{
  "model": "image diffusion model",
  "dataset": "stained colorectal tissue patches (NCT-CRC-HE-100K)",
  "train_examples": 90422,
  "image_size": 32,
  "grayscale": true,
  "horizontal_flip": true,
  "conditioning": "none",
  "arch": "unet",
  "objective": "edm",
  "cond_dim": 256,
  "norm": "groupnorm",
  "activation": "relu",
  "weight_standardization": false,
  "widths": [64, 64, 128, 256],
  "blocks_per_level": 2,
  "scale_shift_norm": false,
  "attention": true,
  "upsampling": "pixel_shuffle",
  "init": "trunc_normal_002",
  "residual_init": "zero_last",
  "optimizer": "muon",
  "muon_scale": "match_rms_adamw",
  "lr": 0.0015,
  "momentum": 0.9,
  "nesterov": true,
  "orthogonalizer": "newton_schulz_5",
  "adamw_lr_other_params": 0.0022,
  "grad_clip": 1.0,
  "steps": 8400,
  "batch_size": 64,
  "epochs": 5.9,
  "lr_schedule": "cosine",
  "final_lr_fraction": 0,
  "warmup_steps": 160,
  "weight_decay": 0.4,
  "adamw_weight_decay_other_params": 0.05
}
Rows from block 11 of a small image diffusion model, named by matrix and row number. Rows with one number belong to one channel. Each number is 128 + 32 x the weight over its row's rms, rounded and kept within 0 to 255. All counts start at 0. Numbers have three digits each.
After each channel's rows are labels from the 100 images, of 14976 (inputs lightly noised), where the channel reaches its highest value: "strongest on" is what is common among them; "colour at peak" is the nearest of a few named colours to the mean colour under the peak. Only what is clearly more common there than usual is listed. The data: stained colorectal tissue patches (NCT-CRC-HE-100K).
# convs0: first 3x3 conv (model.decb.0.1.convs.0.weight, 128x128x3x3, each kernel summed), inputs 0-127
# convs1: second 3x3 conv (model.decb.0.1.convs.1.weight, 128x128x3x3, transposed, each kernel summed), outputs 0-127

convs0.80:075176151079101103094130121082118113104108062132111091120099111123117131150119191122099127142065116193084132131162158121164094128145148128099137108144104100111148150168122158141153183080155204116139157130140149146125119145135194135078119107134128137128188095125152078117120163144115148119170125136130127119108163125155147105125128146083055089076082136055108116107071096028103042094137
convs1.80:131137110163146169077137100111137181072152208120185133066145175094138172118106120111043118118106135143155108093115079157097202117151082114171124166125069099129174106133161114102094130167169081129149111069158081112146122160097111098132099157125070084078094148119157147155085167186157126153122133082094160098140141141110099111084124144098151156148122103120169058128119135127112126076125
strongest on: tissue: normal colon mucosa
colour at peak: grey

convs0.46:138120176175131132156151091141165134183085121106117158122131197148159200119129090172127171127143172171154117130149115174119110161179087132084129125166201081109171142142157118037110101157154125097125114125129149087144134027116157134143144151117146147122190167126126109162171148131156136211120140113082091133102130127127176119132108147071066119169075144085079159134113120105121150124150
convs1.46:140128045128135079088134123165115117147175081109112134136091081127141123115094116185144090108152133132114182138108161192132146159107108185121178135121108199117182133110079113111137098116100114132051195088170200129090092116156132140131120133118082153128065097140144155119154088084101078102157142136144099127139112100131142121128168151146112168054110085127084067061169108158139153149099
strongest on: tissue: tumour epithelium; tissue: normal colon mucosa
colour at peak: grey

convs0.94:129115155109112108106068203104145141095123129061122132133070095074135138134113098139122141114096121114137137102131101104175111153072145110158203127132157118104130066134122167137120101103089107120148125161156113106118118145150125110108163137110102100106105156111149136168099168114190182190118070063063116112143114143066115177154161146172113066107156103113085171161181092237119106118147
convs1.94:078142131221143111183139134138148120173182113124134191107143127094121117088099094161111114138159121148128199118116149130111180133207103151135090161125165155105146121114163092077124143154178093129133146098104174065097061120122135122184127136161135151128135091137072129114123109048092149075070112085163132100123119104112079105119141172098130172103120187089102087132150145062170125136136
strongest on: tissue: tumour epithelium
colour at peak: grey

convs0.45:157159123136129091108149215090105167190170141133128100145099112110137060092067113139131065180089119207141156156163167134145157123161142134073107124142146055143104140161142135127106147121143113112122165129142187107098076119147114029160127097110132105088130104148122150116127124136092133167094112140092147093145120151153105147134049102056150144080188141158156144190119115098138159109132
convs1.45:140066109122128162124190015143124119103102090165116162137128142159129165159170180140171175109080135135092129164129153082108145125129175084180149143171114152124133084114090148118130109125147147114068119157110109128136162159106122133129062078109212139126152100156157102147130090119124133080123166129187153090093117079094223115127121084160196113123131100123105159149121084097129109152102
strongest on: tissue: tumour epithelium; tissue: normal colon mucosa
colour at peak: grey

convs0.0:126141104103145076116172132089133137117163116157130162115188123172144117109087144129171140176041137184095211143145133140128108164165134149160093112076120133145125109118135111073102109072134123184131139121096132128138139130142100125070145168155089204130142143111164150047103137096144111119120090120074168092159124186203154094132110096180102168151179152129172143077129098158139088128176
convs1.0:149148064132167142067138154161148082109115096114126171075133119177139140106113121102116149098208116095193107146111126130110139144103067131141154112158129107111177199141155121098162110180111104100147147179142081120139072181126125089177127140131133095138120161144135104103147179087125161093077159090120138129184125084072154100095066123090195066064156129124112120133152182101131093162117
strongest on: tissue: normal colon mucosa
colour at peak: grey

convs0.32:123120123110142078127094142092176116134091133128119126141191128122075120079161034102101053145114151142138038108118105156150117183161128113126126067145156209198157147145131199143190139111112130157124130105157130139150142126149087113130072170152133120142079100147096160152130125108111116130117122168097148112073128033127130158114155130048136122087137144167096155126118131176140159120137
convs1.32:160093105142141146121116071120091118090089147133150151189135119147175098132176184148131185122131138151098127128130173114138140096120099094114158185073141092101142122147114059104128111099098099078059116121079148092155186122072133148087129146134119123130102112158188122069158134146129187120188152107148146157209097182149161109087102091172177099082096081082113098146150123112104129178100
strongest on: tissue: normal colon mucosa
colour at peak: grey