A small image diffusion model, trained from scratch.
Model: 7.32M parameters, 32-pixel images, arch unet, norm groupnorm, activation relu, widths [64, 64, 128, 256].
Training: muon at rate 0.0015, 8400 steps, batches of 64.
Data: 90422 training examples, 5.9 epochs.
Rows from block 5 of a small image diffusion model, named by matrix and row number. Rows with one number belong to one channel. Each number is 128 + 32 x the weight over its row's rms, rounded and kept within 0 to 255. All counts start at 0. Numbers have three digits each. After the name is the row's rms in percent of the matrix's.
After each channel's rows are labels from the 100 images, of 14976 (inputs lightly noised), where the channel reaches its highest value: "strongest on" is what is common among them. Only what is clearly more common there than usual is listed. The data: stained colorectal tissue patches (NCT-CRC-HE-100K).
# convs0: first 3x3 conv (model.enc.2.1.convs.0.weight, 128x128x3x3, each kernel summed), inputs 0-127
# convs1: second 3x3 conv (model.enc.2.1.convs.1.weight, 128x128x3x3, transposed, each kernel summed), outputs 0-127

convs0.83 101:105088176139070110150109160161125142114150114153168111107162151133139082161110106234146113175189172190154157109129109139076084104146103098111125109145112130077131098116159158107145101130153069125149163143116140009133139081138095202153102146083139112166126115153098123176131164138143089087153117148103146182194188138069139095146130118115119114126094168136128126137130115094144145107164
convs1.83 111:129146135141165176127115160163083114109116138152127176096160165109157122122148166189096074123176186161191211127125113085120075130130159155088126152132111116155202159193176119103144145174128128184132118121102107165101165131140163136168115128135108123150116165135116122095164175126143123135183085117154223147177094168100103166124145169112100110188096135111163145098116087122140120136052
strongest on: tissue: cancer-associated stroma; tissue: debris

convs0.105 106:099117146156114126170121152153115177131146127179152090135088028177151161144167185133193128112162174170096121112113089123088086120143128133121162139175158127121110137157115102112195144142125129198078147133153143153191175091150085159065132117116100117211114167080102104151149154123114149105132113089096127177055182132114111143135146111120151123140057101109173110117134121156067144146140
convs1.105 103:100138135081169146098120091130104128126104132102116140156182146117111142121063156154094093164124183136163174150074105100132125128131085079099127146142151110120135125101110158136096129138126119115137122119133118134151133164128142095186135161126187118119070140154088120092152092121170148079127111134063150125208130096112024146163063207083145115125085185088126208102069123172182120111109
strongest on: tissue: lymphocytes

convs0.61 091:133122081102123139179124150107117079133166178089103172212097174139086129106157140108161144134053138130112129152110152104144181124150089119114133111171137111180119149103080106163129165121129089139079123110109160137117055170089143155159109110187156128119133110132137108133126157108186151132135104128141125119101116129152140109067152139119076116148255115118100089102155126103164033133137
convs1.61 072:078135107185129147115145130148163064178161087092135124062115118108122147149146099140111133111124137147122133124166122091153125087133116109165195130117105156131109131106158104092184155074165082100138167078165155055159075112065102097135165167140124181106165064115209074161092110117091134143084141105112153133099173117141156096128136139150121125112101139214101096094170097086090130122174
strongest on: tissue: normal colon mucosa

convs0.63 103:069127060122157151176125049109104105161096124107113074104140062106132148146138160090074070080052151161173126127208146102119099172107148087115158161152128192151130134156137142121153162162126171115124132115146155218113115137126108158119171116087125110145115106120119102105159171094120154089134067098104150118132142112122129108140111088097078144127029109116110133092127094119137094081130
convs1.63 110:190139121126149137149082127133182196137049136179131173114178130153160160125160134164110177093113111047126151082104103081127104128071136104082087081085080118094077139109064127107107159103057132081101113121135097143148151118156149187188135123112151118085183126137075089111117107144108154112099124096124162167126108155095094138170136082122137153161137108166154143162099104171163095114119
strongest on: tissue: tumour epithelium; tissue: normal colon mucosa

convs0.84 102:099103030136092140148132198118100144118106087157141139112165085110137084151142133067112070147187167163029177155139151156096141102121167117100145140115156122115179139119141121128116140139153158082113137148165157087071137093108192199099123153060131100138141174117121140062121181132113093183130125158106122101133100135080111106085153111103096082104070139124141125088117139100133161138119
convs1.84 107:125098160114088150152122144155139165158166143112159142158093126083153124092088094095095097081142191164048186170126103132089139150157092058087121069156101087158122154139130121091156131078175112096089135109104094147228154106142163112143106132138120045109131138153095115165104127187108155111122158174191143127137139155099115150165150096100192088077156109107107145150153122141126136161126
strongest on: tissue: lymphocytes; tissue: debris

convs0.7 099:145137163099137110099138024154143127127127151112113126151107105112106123169131127184067115105204113136199092111152180124123169132117099189142105148140129192139159141186187190156125129171144140131176127142121157116153099152139129087177124151070144111103115022159143099112128091049131109146099157138167141160168154161101174129174119057142117129118100097124137104134164154135134141117118
convs1.7 114:168107106122098162130153219183074155117088103157150175081097173125143090086151115121165125081143098208200086136105120130134112112142114150112139117095126147149138147104183114116118126081066119182076108112175165084103099115122117182117126125105163178096182168124170118116132113148128131126188150079151142115149084097158160181071130141144115150091148126109178194157104142136157153098148
strongest on: tissue: smooth muscle; tissue: cancer-associated stroma

convs0.23 093:115095181148078114087116100127161127148132134121114103194072107170202109156129157147128132146107136169149151113146127162109054085157165157144152158104191050102121168121129155212079177126082125132126103108103157090106094126137164069119129086101096106082125141150112120189097123123108104114131100187090093178117110107139127186166114169123111128090078053131127108127160108154099112090132
convs1.23 100:054123156146168060203113101154098118113121134116122076106084166109118128095152109190090148097114149119206136158119161119143104124143102101132181143209130126165186104163206117156088057148175190156110126158137133074090117168116131133145134099169084131132143098136114108073127150113146111101133153087084121140074081080127106105138147112107164085140146137114148136164136159186159127114157
strongest on: tissue: mucus

convs0.22 089:167118121103109102099147125098141066112125105116126141068149199134138134143091060149091083087008149139094159134138058151139150162114126127121175159128140183084148145155148174167130152145193150116090144148142109081149080096108073132200062180140151136129112154142117126122137116080168103102131143117121145087069124184106147117149132087107121120137175153099089142112148124126079133116079
convs1.22 080:194095170144169090148112092132136118085148110143210045136148078124124099107116149180136152141128120083077073070157127100135155142059134073162124143150178137120119139091157136125157057125120125104130192130079115127096164155139120136168158121108113146161083122086140154126140141128135152185129170152119154123116111136133105122189155197131078123107057157108203108122096114075116104097105
strongest on: tissue: adipose tissue

convs0.89 109:121135125176189109155096040164141159158139180105151172078141135072133175079131124102100129102114193078127128172067132085114135131133129149123127087166058212155137173108127106165132124080120144140179132150134218093156132094134218131164137122172131123171113158156104124108160150143119142103151123180129111112142126145161135074188143135127136130097101131120125084142102136111144068109138
convs1.89 069:100099132101091165119139176138130130190128165125164109076175090161104105118102167149154150070089128128123154208166196122158154168146034128166158109136183143115118152151113147102121184153186162171152100125162132079097129174122140162105095152111150143137144105117137082111096094115134115096241109145116114091152130123102134132136107099115135127093174113171106124084090095170178107157097
strongest on: tissue: tumour epithelium

convs0.51 107:115123089120098117099116154090074118147121095148082154139126054088097118157154185112110145126159159128050183150138071048085135106162125171113122116145050193157185138139142131191139141139139168130109127142126123116129130119169151149153133172115076158104099124133157103079117103128113137126244119094113140176092124126021120093101143114122089112100114114115125076121125123136126129138106
convs1.51 039:164114121176127112117121177149200101112113101029142126125123062159102129140139138117100131156143116123096127114103181130135125152097108086140114092129106137095080096088121209106144150109096146123149120123145165104081171103118095163136122107100050120097075190148135138149123106128116101081147104101110125123093064139119111106151151148077199191107138168188112159100142049124083086132072
strongest on: tissue: smooth muscle

convs0.87 126:125086132118179112080129156164100141144140118095075129116149115173120058092149111228158110061182114133203116100145095058105045124100177107141097125107084110092100110133114184169110119125091111147096139109121155124167110147147140078151131144068107108109133161138121178151120147201201117098145108184119114152146128117055125143114128116138096143148142103130151129112151138093139158153184
convs1.87 109:078118155119147096109132167102153086130147142126079124114103133098081122138123143148071097085178221137225125185171159129139141131122133175176115117150119149139213144152231183194130072139090155144094116085110170109087112095140120128094098164103120146125146137132160120128145148109130071126185115099095128136136141104144142108129118115106160084146196120112141126168149081141103080124136
strongest on: tissue: cancer-associated stroma

convs0.3 090:177173142114085155095159066117138133127174138130118217165132088136160132170117087138097153140115087169088116157135125128182140123079141118166109116116141165167153165129188162158067130194151105098142103158139181145101139104118209081152137191127168089139157085156119194150148069172109110164151150180145147127133133176165171108117118105158104107115129163143086122116138134139106206113140
convs1.3 103:092139114110162069111080183091159101097131156123111093076140158138150185124156159121084133161147138126146177085126119217135138091142149069128160107128125075141142139079127141127108114117076153160077151113142127095135165098088143091136129128095134144058116201101140125126140179083173109110212085122115091151196071032146135162107126149132141116131102100106143149121108106085140129144080
strongest on: tissue: debris

convs0.5 092:154165150132164159084187089171159091084145121196162167200114137096115115108132154152141155097083118175121085171136111165182171144140119151131146119092146193188146149130111101164141095097116163102147140149105142131084127125112255111116177135159161150133140123130152125132152116161119147157122138164150140061090116146072139112151100083185174108133165128128088128151116129168087120183112
convs1.5 099:150108124090144112143177187045075146094149137083119100128144115110142205104170142132106115154138154082095092126164136128094118135110159089181102161105095131076105108063145149175114151105080137152133121065136105129166100111106162159108136172101116116075116129134128132128104123067153098058198101111164089120146089126227078127122112192076103105132118108128135109131134143101169138072117
strongest on: tissue: lymphocytes

convs0.56 079:159148114121178114162111085108090142152110159137141087139157130150116181035122160154099163132122105094201109097130118118154133130151109138106092171120090130126090158116099105111119149102122133128117102077109063187113183140087160167130109165184108126156107172108160098194144156141134164086144156069183110096116179186187133133094089174141117151159213163132120139081083130128097137083118
convs1.56 067:144140093097108134089076125119172093107046176154132161154085107094113121118103195117207134045140111082065104127141095092114109105122156056179143090088073114099115091143084134117089076102160125132149118080104071107114155124145132091121119090112105061129119138097096075142133076091113115119123174114138051132136141143128091174145132105153164144165108154118109121131090111106173117102120
strongest on: tissue: tumour epithelium

convs0.118 115:112156092129137134166138132123112099126141181107136097205152130109166157140099092135165128135181131135129081154131117059161106104109110110111060092118089167146103079142093126155139143087130145180120100129134154139118141112155255089082109033149100141112121108117102141133161113086095185135146119215149106141098131116155119204083154105159174139132162177118081142114117136102143114132125
convs1.118 126:146152131159142113126138100076139114159135108152111126087164136151135126140126138140176079083138070137100097146121104065090152141152088132156104084089074159110077101110107110103135140095144131058149126137165112100090106096148131216128098161103099143184190147178125115124170192119034141133139160149168120138077155158128147149131137146154116084207181154111070093168189123166142145140152
strongest on: tissue: normal colon mucosa

convs0.41 107:119137130108087076078100126118108152127168151131142084241100131155171188126134130141129138152156104127146123206108092119143113147149135151122078087091090147203037067141071136136139150121106179211089124118134095140152170117142160093112150107131111144113111129160110140126155109098142145139112119129112108113101141098165127220115139161102111159104215147113137106147112111112141134091068
convs1.41 123:143134150162160103172128137122135111116095130187111115114099135169162127140118139095169068101127070099050081124110092052113136158138121113142093114017078122130095145118114095092115098176121155118099105151145118143097145094136109164108163138152146146160133162182095059104128128125102173151073163143217159149071150183112129154129088120127136184167165164092113132150141101134183117118091
strongest on: tissue: tumour epithelium; tissue: normal colon mucosa

convs0.111 118:126112133091131073138176066167130158140128159131140149138151063146146145123076170220165124097103154152097148172093115148096156151181167118136151108104193171182141117174118139238162117121146179154185132149152143054087103114082098176107117139093119151162122177132135154153118124135153084134125111130121129130143126127091145130143128158143156142130039088120179151134109116117170118146181
convs1.111 111:115100171118135048069107124086133136106177074093074120186108148101102160091153104084105103139200135200156149135132130148101202120130120158149161095162149162141168119114109148095110104113097070171146115168132109138151153162152113113164170158194110149112107061173123168096065130159188126133174067111115122135180150115124113145164101167123114132071131133131178175107103111146117128134144
strongest on: tissue: adipose tissue

convs0.88 099:103111069131111105117133140159088117073067104104123091155109102167127151092149094084068067066117090109137151131139112080144099127086117126095118117140108226098095111222178137124178185154143149138117123134124079119161181134150125097079142064118156118157113129114136096106100132124129178100103110112108094114128121134105139160093160078129065146093095142096058157114087145087118109122070
convs1.88 117:154138174157142126077161021123137128110146140123168164134170103132168126161152130115069152136104071104102157151110035128143105114136140106115101123112095139159079072094061111139117097106133100059143129099125078137196134070104111182112151160098118144100109126130120128145143156161070172159154116189123148089120114173079130087146141122135094181129144188145146133112204156115087130137116
strongest on: tissue: tumour epithelium; tissue: normal colon mucosa

convs0.21 088:121141134104092089130154131038115124104110117120116085107129176146127124096088113178097149103135098123090080128166115066115125147159138135152115125154165127181094089135134176150097130080100176218166117113079165070105151224110104174139183157167161080087130114152137123116142136152165087105080137188128108069070092124142122074142164182124122124141126120118155162106144164123136133150176
convs1.21 076:130076189119227128164102096125118108135141139104116079108135138160122175102134186109091155112159104136213119138105089180162140118179150136119169146147157081104132125122180124195178083125123149185114189186123135139094156080111074065141121144152095111178112120157115157168115134121135161078164089087128135133140170117155095125107107154176125125132142164113174113107165151142144078069149
strongest on: tissue: mucus

convs0.45 111:112114107120099118143127115157123179110148100091130121170120181156144090104110127092146115092111105115123178072147081121126121114133079082114164136085120097052085174126199131040115106127080080175085146085098197138090149153164180149138157144085161124100105201136136163094116159182099146095110134091185112113167120136175142159117117142162107158140185110147086091118093129175137141108090
convs1.45 127:149078125156103106191145196124120110178132093174122128122134144086131158106085119115148135164071173122092159165116138154082061126090132133087071132123114140109128130132105102105117111164209146111063116141129087160125120095125161131130092133119092117113105102095104099154134084109110169116126146151113058107042099136142137133087175174108228126115145110086114173133103090043169127110150
strongest on: tissue: smooth muscle

convs0.101 112:111088054137098111093129127116114159102121103146131136096193148165169144145147102170141148090095181142182144077142059146110107124100152146113116135208145101083093118148212144041117155209180127140150162152178157143087117076149066144128156144105159101155117133154112137104143104178165111134114127138120117159150183165109125134153113108141067137109126190150112082161109124138097126075123
convs1.101 115:127129188099136132101086100176109095103114136098134136144116090136106075173109145130145119172238176108172171143065133152137091121132099140121114165117133126139193132138127132096128124117070137143095139136100125148160154143170146099138086125045160107114082175135086168176103127111065119117145108157107133106219100094106122091157174168146140113102050084084120180111101119121156151098094
strongest on: tissue: lymphocytes; tissue: debris

convs0.38 125:125125188137172143063153180146130137070093100157162121095115118215163133119115179204128079113122067217183108129145114133120111116150102159139139159065128095142141119176092134149132104109096128146197135172151169127205087105112118101106089134104122110153165151081139114198116089106144132122108130114085147167124156112094129117133133109132094122165100115125094156136154127079115068152068
convs1.38 149:138142083104207134091111186164126131116105125083093158070092176122130126179119099173139114048121105165194100117140111109154058141163134130149063150157134082160180186126052149134150128118068136211118129104077067093115090144106113139117114112099150109162125152131104133123145149125157112125154132159109111154084085105135084134068106140091117131090144152105127155082102120073123131088118
strongest on: tissue: cancer-associated stroma

convs0.75 111:088121198075151150032111102114124137123105110140114172182158166133123162084135080137105149049131105169167164115134114077089128145112123148133124103142111171120152121106130105136148089136111119108126135127106150081077088135131142094127144133124127063147143134079129209130117150138165137125126086089155126169162126150114122151059102052159149136139108080113155255169160143158103130143126
convs1.75 100:153126076117120141155163195168120140118177167151149122147091197126102078129083112111105096194135103166114095115169133181107127129120095189167069099172130160126117196131137145169106113130089154147123105117116155184166154127114112166122073162084149109049115133172131162151164115104165071097169153140162057163168089126116161101113098157142127149071158130147154134121159077083134160129151
strongest on: tissue: debris

convs0.123 099:146125109118142157196126179096164127156139146111135173155087214116080132115119095133084097093069157071167130107102072094150193149113126148116188100179140197146102167108098131142133152087137144153149124160102131089138103079110180180155108090110144167068128089124115119120134184095127111127115145115148125119137119149122138103101069119129129121071205121123083126101121134085205071131169
convs1.123 091:138119101165085178151110158098169126161119211194149204091135123125155152102125120169202151128115107166133141145120120145079066186114118166130131166197110146144090126153178153141104116161080112122167135121164153101158187173121117130123106144142109190092178140149174138092082117172194147133140171106116073095120123112132159108129141085133131107151094078149163087126090167101094131109077
strongest on: tissue: adipose tissue

convs0.1 091:155112150119103158088155067131133137140160124141167165121116118084114159154150213146076135130141090114150124162100169099161160177176139216146135152120147094186106137122141088180146123103103148086153050118150104120142114161100140149178112176114134118157144115129169193139149080072077122180113164161093094098157109142066120060134086110097132122127193157131182106116115144113138143106178
convs1.1 084:123132123123107057178199184157085088120177166095173147128155106153148059122135105111099099157102079106139118172151112176166133074091112106185106105085129145134066132087127110096072104141170108159096172174102151169170134151108114137056117124159151163075168103129117070165093152093126098111160140100170112146118149188172159130108152182128151160076110142145118131098153133105144147148156
strongest on: tissue: adipose tissue

convs0.55 091:164153182121143145172106116064121127092123166105124076195135142128119166141124178130176109134093098140198111116110162130141151143110131119135153161105168077094078186111132116161146138148131041124076094114125144099083141131131147221097107143204079150161135210143146174127136094077106126154166130195128097179098137118172097151123110145115144148149132117147143147135166146184118141145181
convs1.55 107:067146074135192113119116139142144143140145084160072051145076152127138110110079115102083129127107124071136084119141109126114133092119141147127164095167091188137103094101132182124149070150100141171133128101116170126130135159106167065105123052168133106123105169132116093096136124116174153127104133086131108109092127107151045126103087159100069123087158212145113056121095134093100134109077
strongest on: tissue: tumour epithelium

convs0.18 078:153131151141095109119069081078130074092120137132149147111094135098086108123045200157077117160182119176102146115140172142154120086116145112129160119153160164107152163091139167137087155075127142127129159180102120091096143101096127162158104115158147093172126151089150134124082139158140123139156134102105082124066112117158089168156116090117117103070073109124057093124070109055164087116064
convs1.18 068:111155164045091123100145112125139194154069109146141080144100116111171130108140172104125154109132095115076104134101143125121096141107103106118204092114119077134096102204143116140133080121161134065082175072146176152103153112097117097196118095146093103131136161112135109080186081145124129134209121144153177146166143164167124141191145115157148151142098119185177140123119135138088103098175
strongest on: tissue: tumour epithelium

convs0.59 097:152100122130097096180108150135091092099171124122126149113104176144113189122112155071140152160084125107158117158140166099115110188114091184126170097112063154165093210135144135139111119176125121083136081125089098092195087092148148165121113118136110093129127115126136100126129075124138141139107142157171128149147082160133119084077092206113079154128209184157171152072179125083137101103117
convs1.59 059:171087171162150125146123128121147133124137079125127110054146156184138122086139135181141129137151101150131139158116097183111188116111131123174115135178115180128079147098110139081163162163136145186055151109095168197164177130157133103109165050104181118157119143116104112120123134124102138178124099150139091132174112102092089121102161127061150161090081172116103133122098096105118094095030
strongest on: tissue: normal colon mucosa

convs0.109 097:108120127139165113110187163140121166131154118174111141126095130106109118099150203141176116106108161108151141141120152141139130112165136155122171115086179105178088114133089099151074082112071147091098125100124161124045086059091104054111111132126134119111133108114136183151090131161167122147080114107096107090104097096122108048082091110133088122133125072139080075135136142076040085102110
convs1.109 111:141168121128132097125141083127187177119151125158124190129189061130156171074180068119143159115094104173109074121073130110115120138116130110129144085105097134149091167161116066118088109072147114063128120157116167132063095109114131155187205139188124103183160136110137117136105116146089122120120165142151135150149131129060132110161111178170104139154178115177137108124146132164092166100190
strongest on: tissue: normal colon mucosa

convs0.64 085:167160138139061169139148069135174109137125145097153116144147083114145146132118200102130140047100096177146078076120157171192141148173124157136104126093147150103182167172119101099150133103134135097077125070097096152187167144138105127208087116164122128123101128146164148084157073133107119144089164097139137163203155134122093095118123044107130166123080146127171141134135118165115145137101
convs1.64 096:113141104097089140122173153155109204145150145150185179195122136124152141158153142133150170190135090088137151122085132141112157156146032164113122122120114086110095131111136161100135131110110092146168066158123127200175047089095143169101133101136153203155170132156094083108154132073123138112097129103110156145127140137129209137065136184128145132155115126152100130133143096184114170148156
strongest on: tissue: tumour epithelium

convs0.9 089:133124134136115116082151143140166138142157155174191195179136137149111168133158177130089092162099173125139113162107182134101142062157113166123135107049113135181132121102109151180073106102125168094092162152101120141138109138141228081123139178151181085155153136132155141167157125147054147174183153120117136072108158138067149116124129130128090123140142151164103097185122144126083079154131
convs1.9 103:110175163139107077089105170053085091082119143151128111086119151123111108107146140147125102076118136105066117118124156140112146086160156088137095061065115126119129161124135099090122148137072142197149108060139156126149132147057144165074106141120094109076090143114085062075106096173144103082175110139108100128105139130144123154092138160101113145187121108147131124090119095096156103140032
strongest on: tissue: adipose tissue

convs0.42 096:170114101124169178126133095119120161159142159147117144141168191121058152118126077138135144056146176127113092094172188120199165164080094166105129095127120225094112088159120147145149143173144131154156088184121181135104149109117167115113087167128102153111110065223129134117127117155095133159107163151122166123146133162100165096142144129134151100154093116105092133093156156108099166068147
convs1.42 088:107143150084131131172147167101166073160103144143150115099101122146120132081120149143178102143167177059122139154116125132085138085146156065142091119122125114140128195078188166128181116148083152136126098158105046151128100175119058087148128117098095129083134192051147108094150134103138108070155084119099153143151115137121132152106153129124098095160148072149062146119112044130146117136172
strongest on: tissue: smooth muscle

convs0.127 089:127109156114100084152087115161138078132126107154153135160089065133107077173108149080093141157192129167155153176119145121087145194143132095131117105112141169186154075129116144149092107124146182081133097157152109095111169105165174162104122156070180155095153217120146167121149169133149094152208143057129145145165119120127146153105120203100172119104110123137189149130106146133171141143119
convs1.127 098:149113124167107112126144172065114146117177143171105123192121194109113123088198154110177117135099076115124119042135103134071131049151119114068110092123158171127115133120111080120101154112091120183095151087120107103137154115118118154101148159162061119168052100197130115183182151185140128147127108171142059083141125098170092109119135097166134139102152134131156111104116128110116127118108
strongest on: tissue: adipose tissue

convs0.67 094:089102114148109142091128132138108117104104118114091065104106142132174087137193140141122109150192145138067139072175111118118090082175125134145174157075112083144129255092159138079104116140147108148159118156125145094144149152109140179110095103093122057135096166156125141163082186146165067101110088157097114139163126100060095106115101082149135130124121099143134163128118143090135189102135
convs1.67 094:135088069090184137183188174096142146144155112139143127116111127114151102088160100145092121189164155160113191160145146136091136173117090146131131159092103093124182162137097157065118132183201140118129088107162105159106135088148135114135076149186169102117201162116099102191149150158156167160136094141071138133149121117120114121137169099117203064109111112168132104139146096147079175145146
strongest on: tissue: cancer-associated stroma

convs0.119 095:154120150148057106178123142132105165139156103104142146158091157105076128162139177126081152047138141063093158158109101129170126141116099175105113107165110132150136159101165156128170096142126146067142117130125132148087097142137215123215129155091132110179142125151136101078157069147122153149092163162131164096072170191111184065160104163144119112106139168148160119104131129119195121110106
convs1.119 077:167162124157125181139098082137102112078132187133092229079139112071114138152090164160119127155159162144159150163138130146091095107115129097101096163098137144126146135132118123087107068135096128162119146118120132076140131038087149124065105126155119156125185107113142096170147062182121134158184171086131107103148125172130147151098138056152163149162151127155145152127084177067097137147087
strongest on: tissue: adipose tissue

convs0.103 096:137136138105130052077126113090138104143126149061127091074096080142175154084103118118190128119075145188173101133119124166147078136106175117104145125117106171165127106130117138126085077075097141159103121136134095093122150134134147063077161116119091195112122138069109091103127082098177127135166101155142122066072122150145126071164113135129107206086069079115132177144140118159111095120118
convs1.103 094:136119139158091146111134139087158127083171151119134171150162055085139110132120115091102161097146057127155116174117137127159201149123175135093066127166168150169110050145061155146129130114131153082182098163120156160161127115125080154109231110125130159132091119122122169115069108139118116177142114130140131138086158093142126109161096152105156164089131160145166086185142147139072076171104
strongest on: tissue: tumour epithelium; tissue: normal colon mucosa

convs0.95 107:117115089076046138123140164152104105083189125120144091163135124136157163129118094100124127053156209146099193103135156092137151167150131140135160116153109160163192114145168117147148140108112190098131141120178078129145096120089190160072137171169169164109105131106137050107134118121070101154201116123144123124182142166194102082124132136093114095131111126095073141109135119086120123131132
convs1.95 066:154119163142108128090120106171132160134129122123182196106172100069162084085127151132100090154153086157180214142121136199082156174196114133094090097119141109101165139158062089090149126097102107175139095182116146158181180170147123126103102141080079122108139142166092213133145113118164115173114112120154123122097102139090134140174162112140145134126112173171073111119142136161118102134108
strongest on: tissue: lymphocytes; tissue: adipose tissue

convs0.66 118:128105170134145155060160136102129125132091130143149126111158198138189177164149072135121110207111110109119086091129109123108116086044159110138180132121112089114183175144159140115073151129129091157141189109138125109163155118141185101131147137130114120088138089194116133149136144151147071144107156175130190164143134143165138151116200157134177133150055185115086126127121123107078156156073
convs1.66 125:130134139098140170181129130177139179130176142111175060153177171150095072141194138131105161174147114080139098147142135101155064120130092180099172176086131049121118150146120094134163115189156154144128122111095173112132103149135162143182139130098170142125067127133059154126144169141121135083156107143107128147191161170157141127133129126086060143174134113135113109090131167159137149087199
strongest on: tissue: lymphocytes

convs0.73 093:107152183078144078138096087125127111183118152082145083138167123158109133112063123162122156094134156119106168166173107083120192170162114157110115188141101157142121118150100174166118122160141116094184148071134133062091104151064124185132118144085137151119131114150099178134108174132103102132098095102135113150170111181097108125119171153131119134103091073126188096127150173049149181160179
convs1.73 088:153094110173141132132108175146107128107140093127114162087165161148128133095145140155108098117161143189168138122090166185171148139134184103127139131074138165167189150184123095064092092090124104219139097120130118151122107096182081118176081139140120181089128102123143130150088088153139063099175136173116138154117132093120149080143106157118088147116116134090152133122092061130023150103126
strongest on: tissue: smooth muscle; tissue: mucus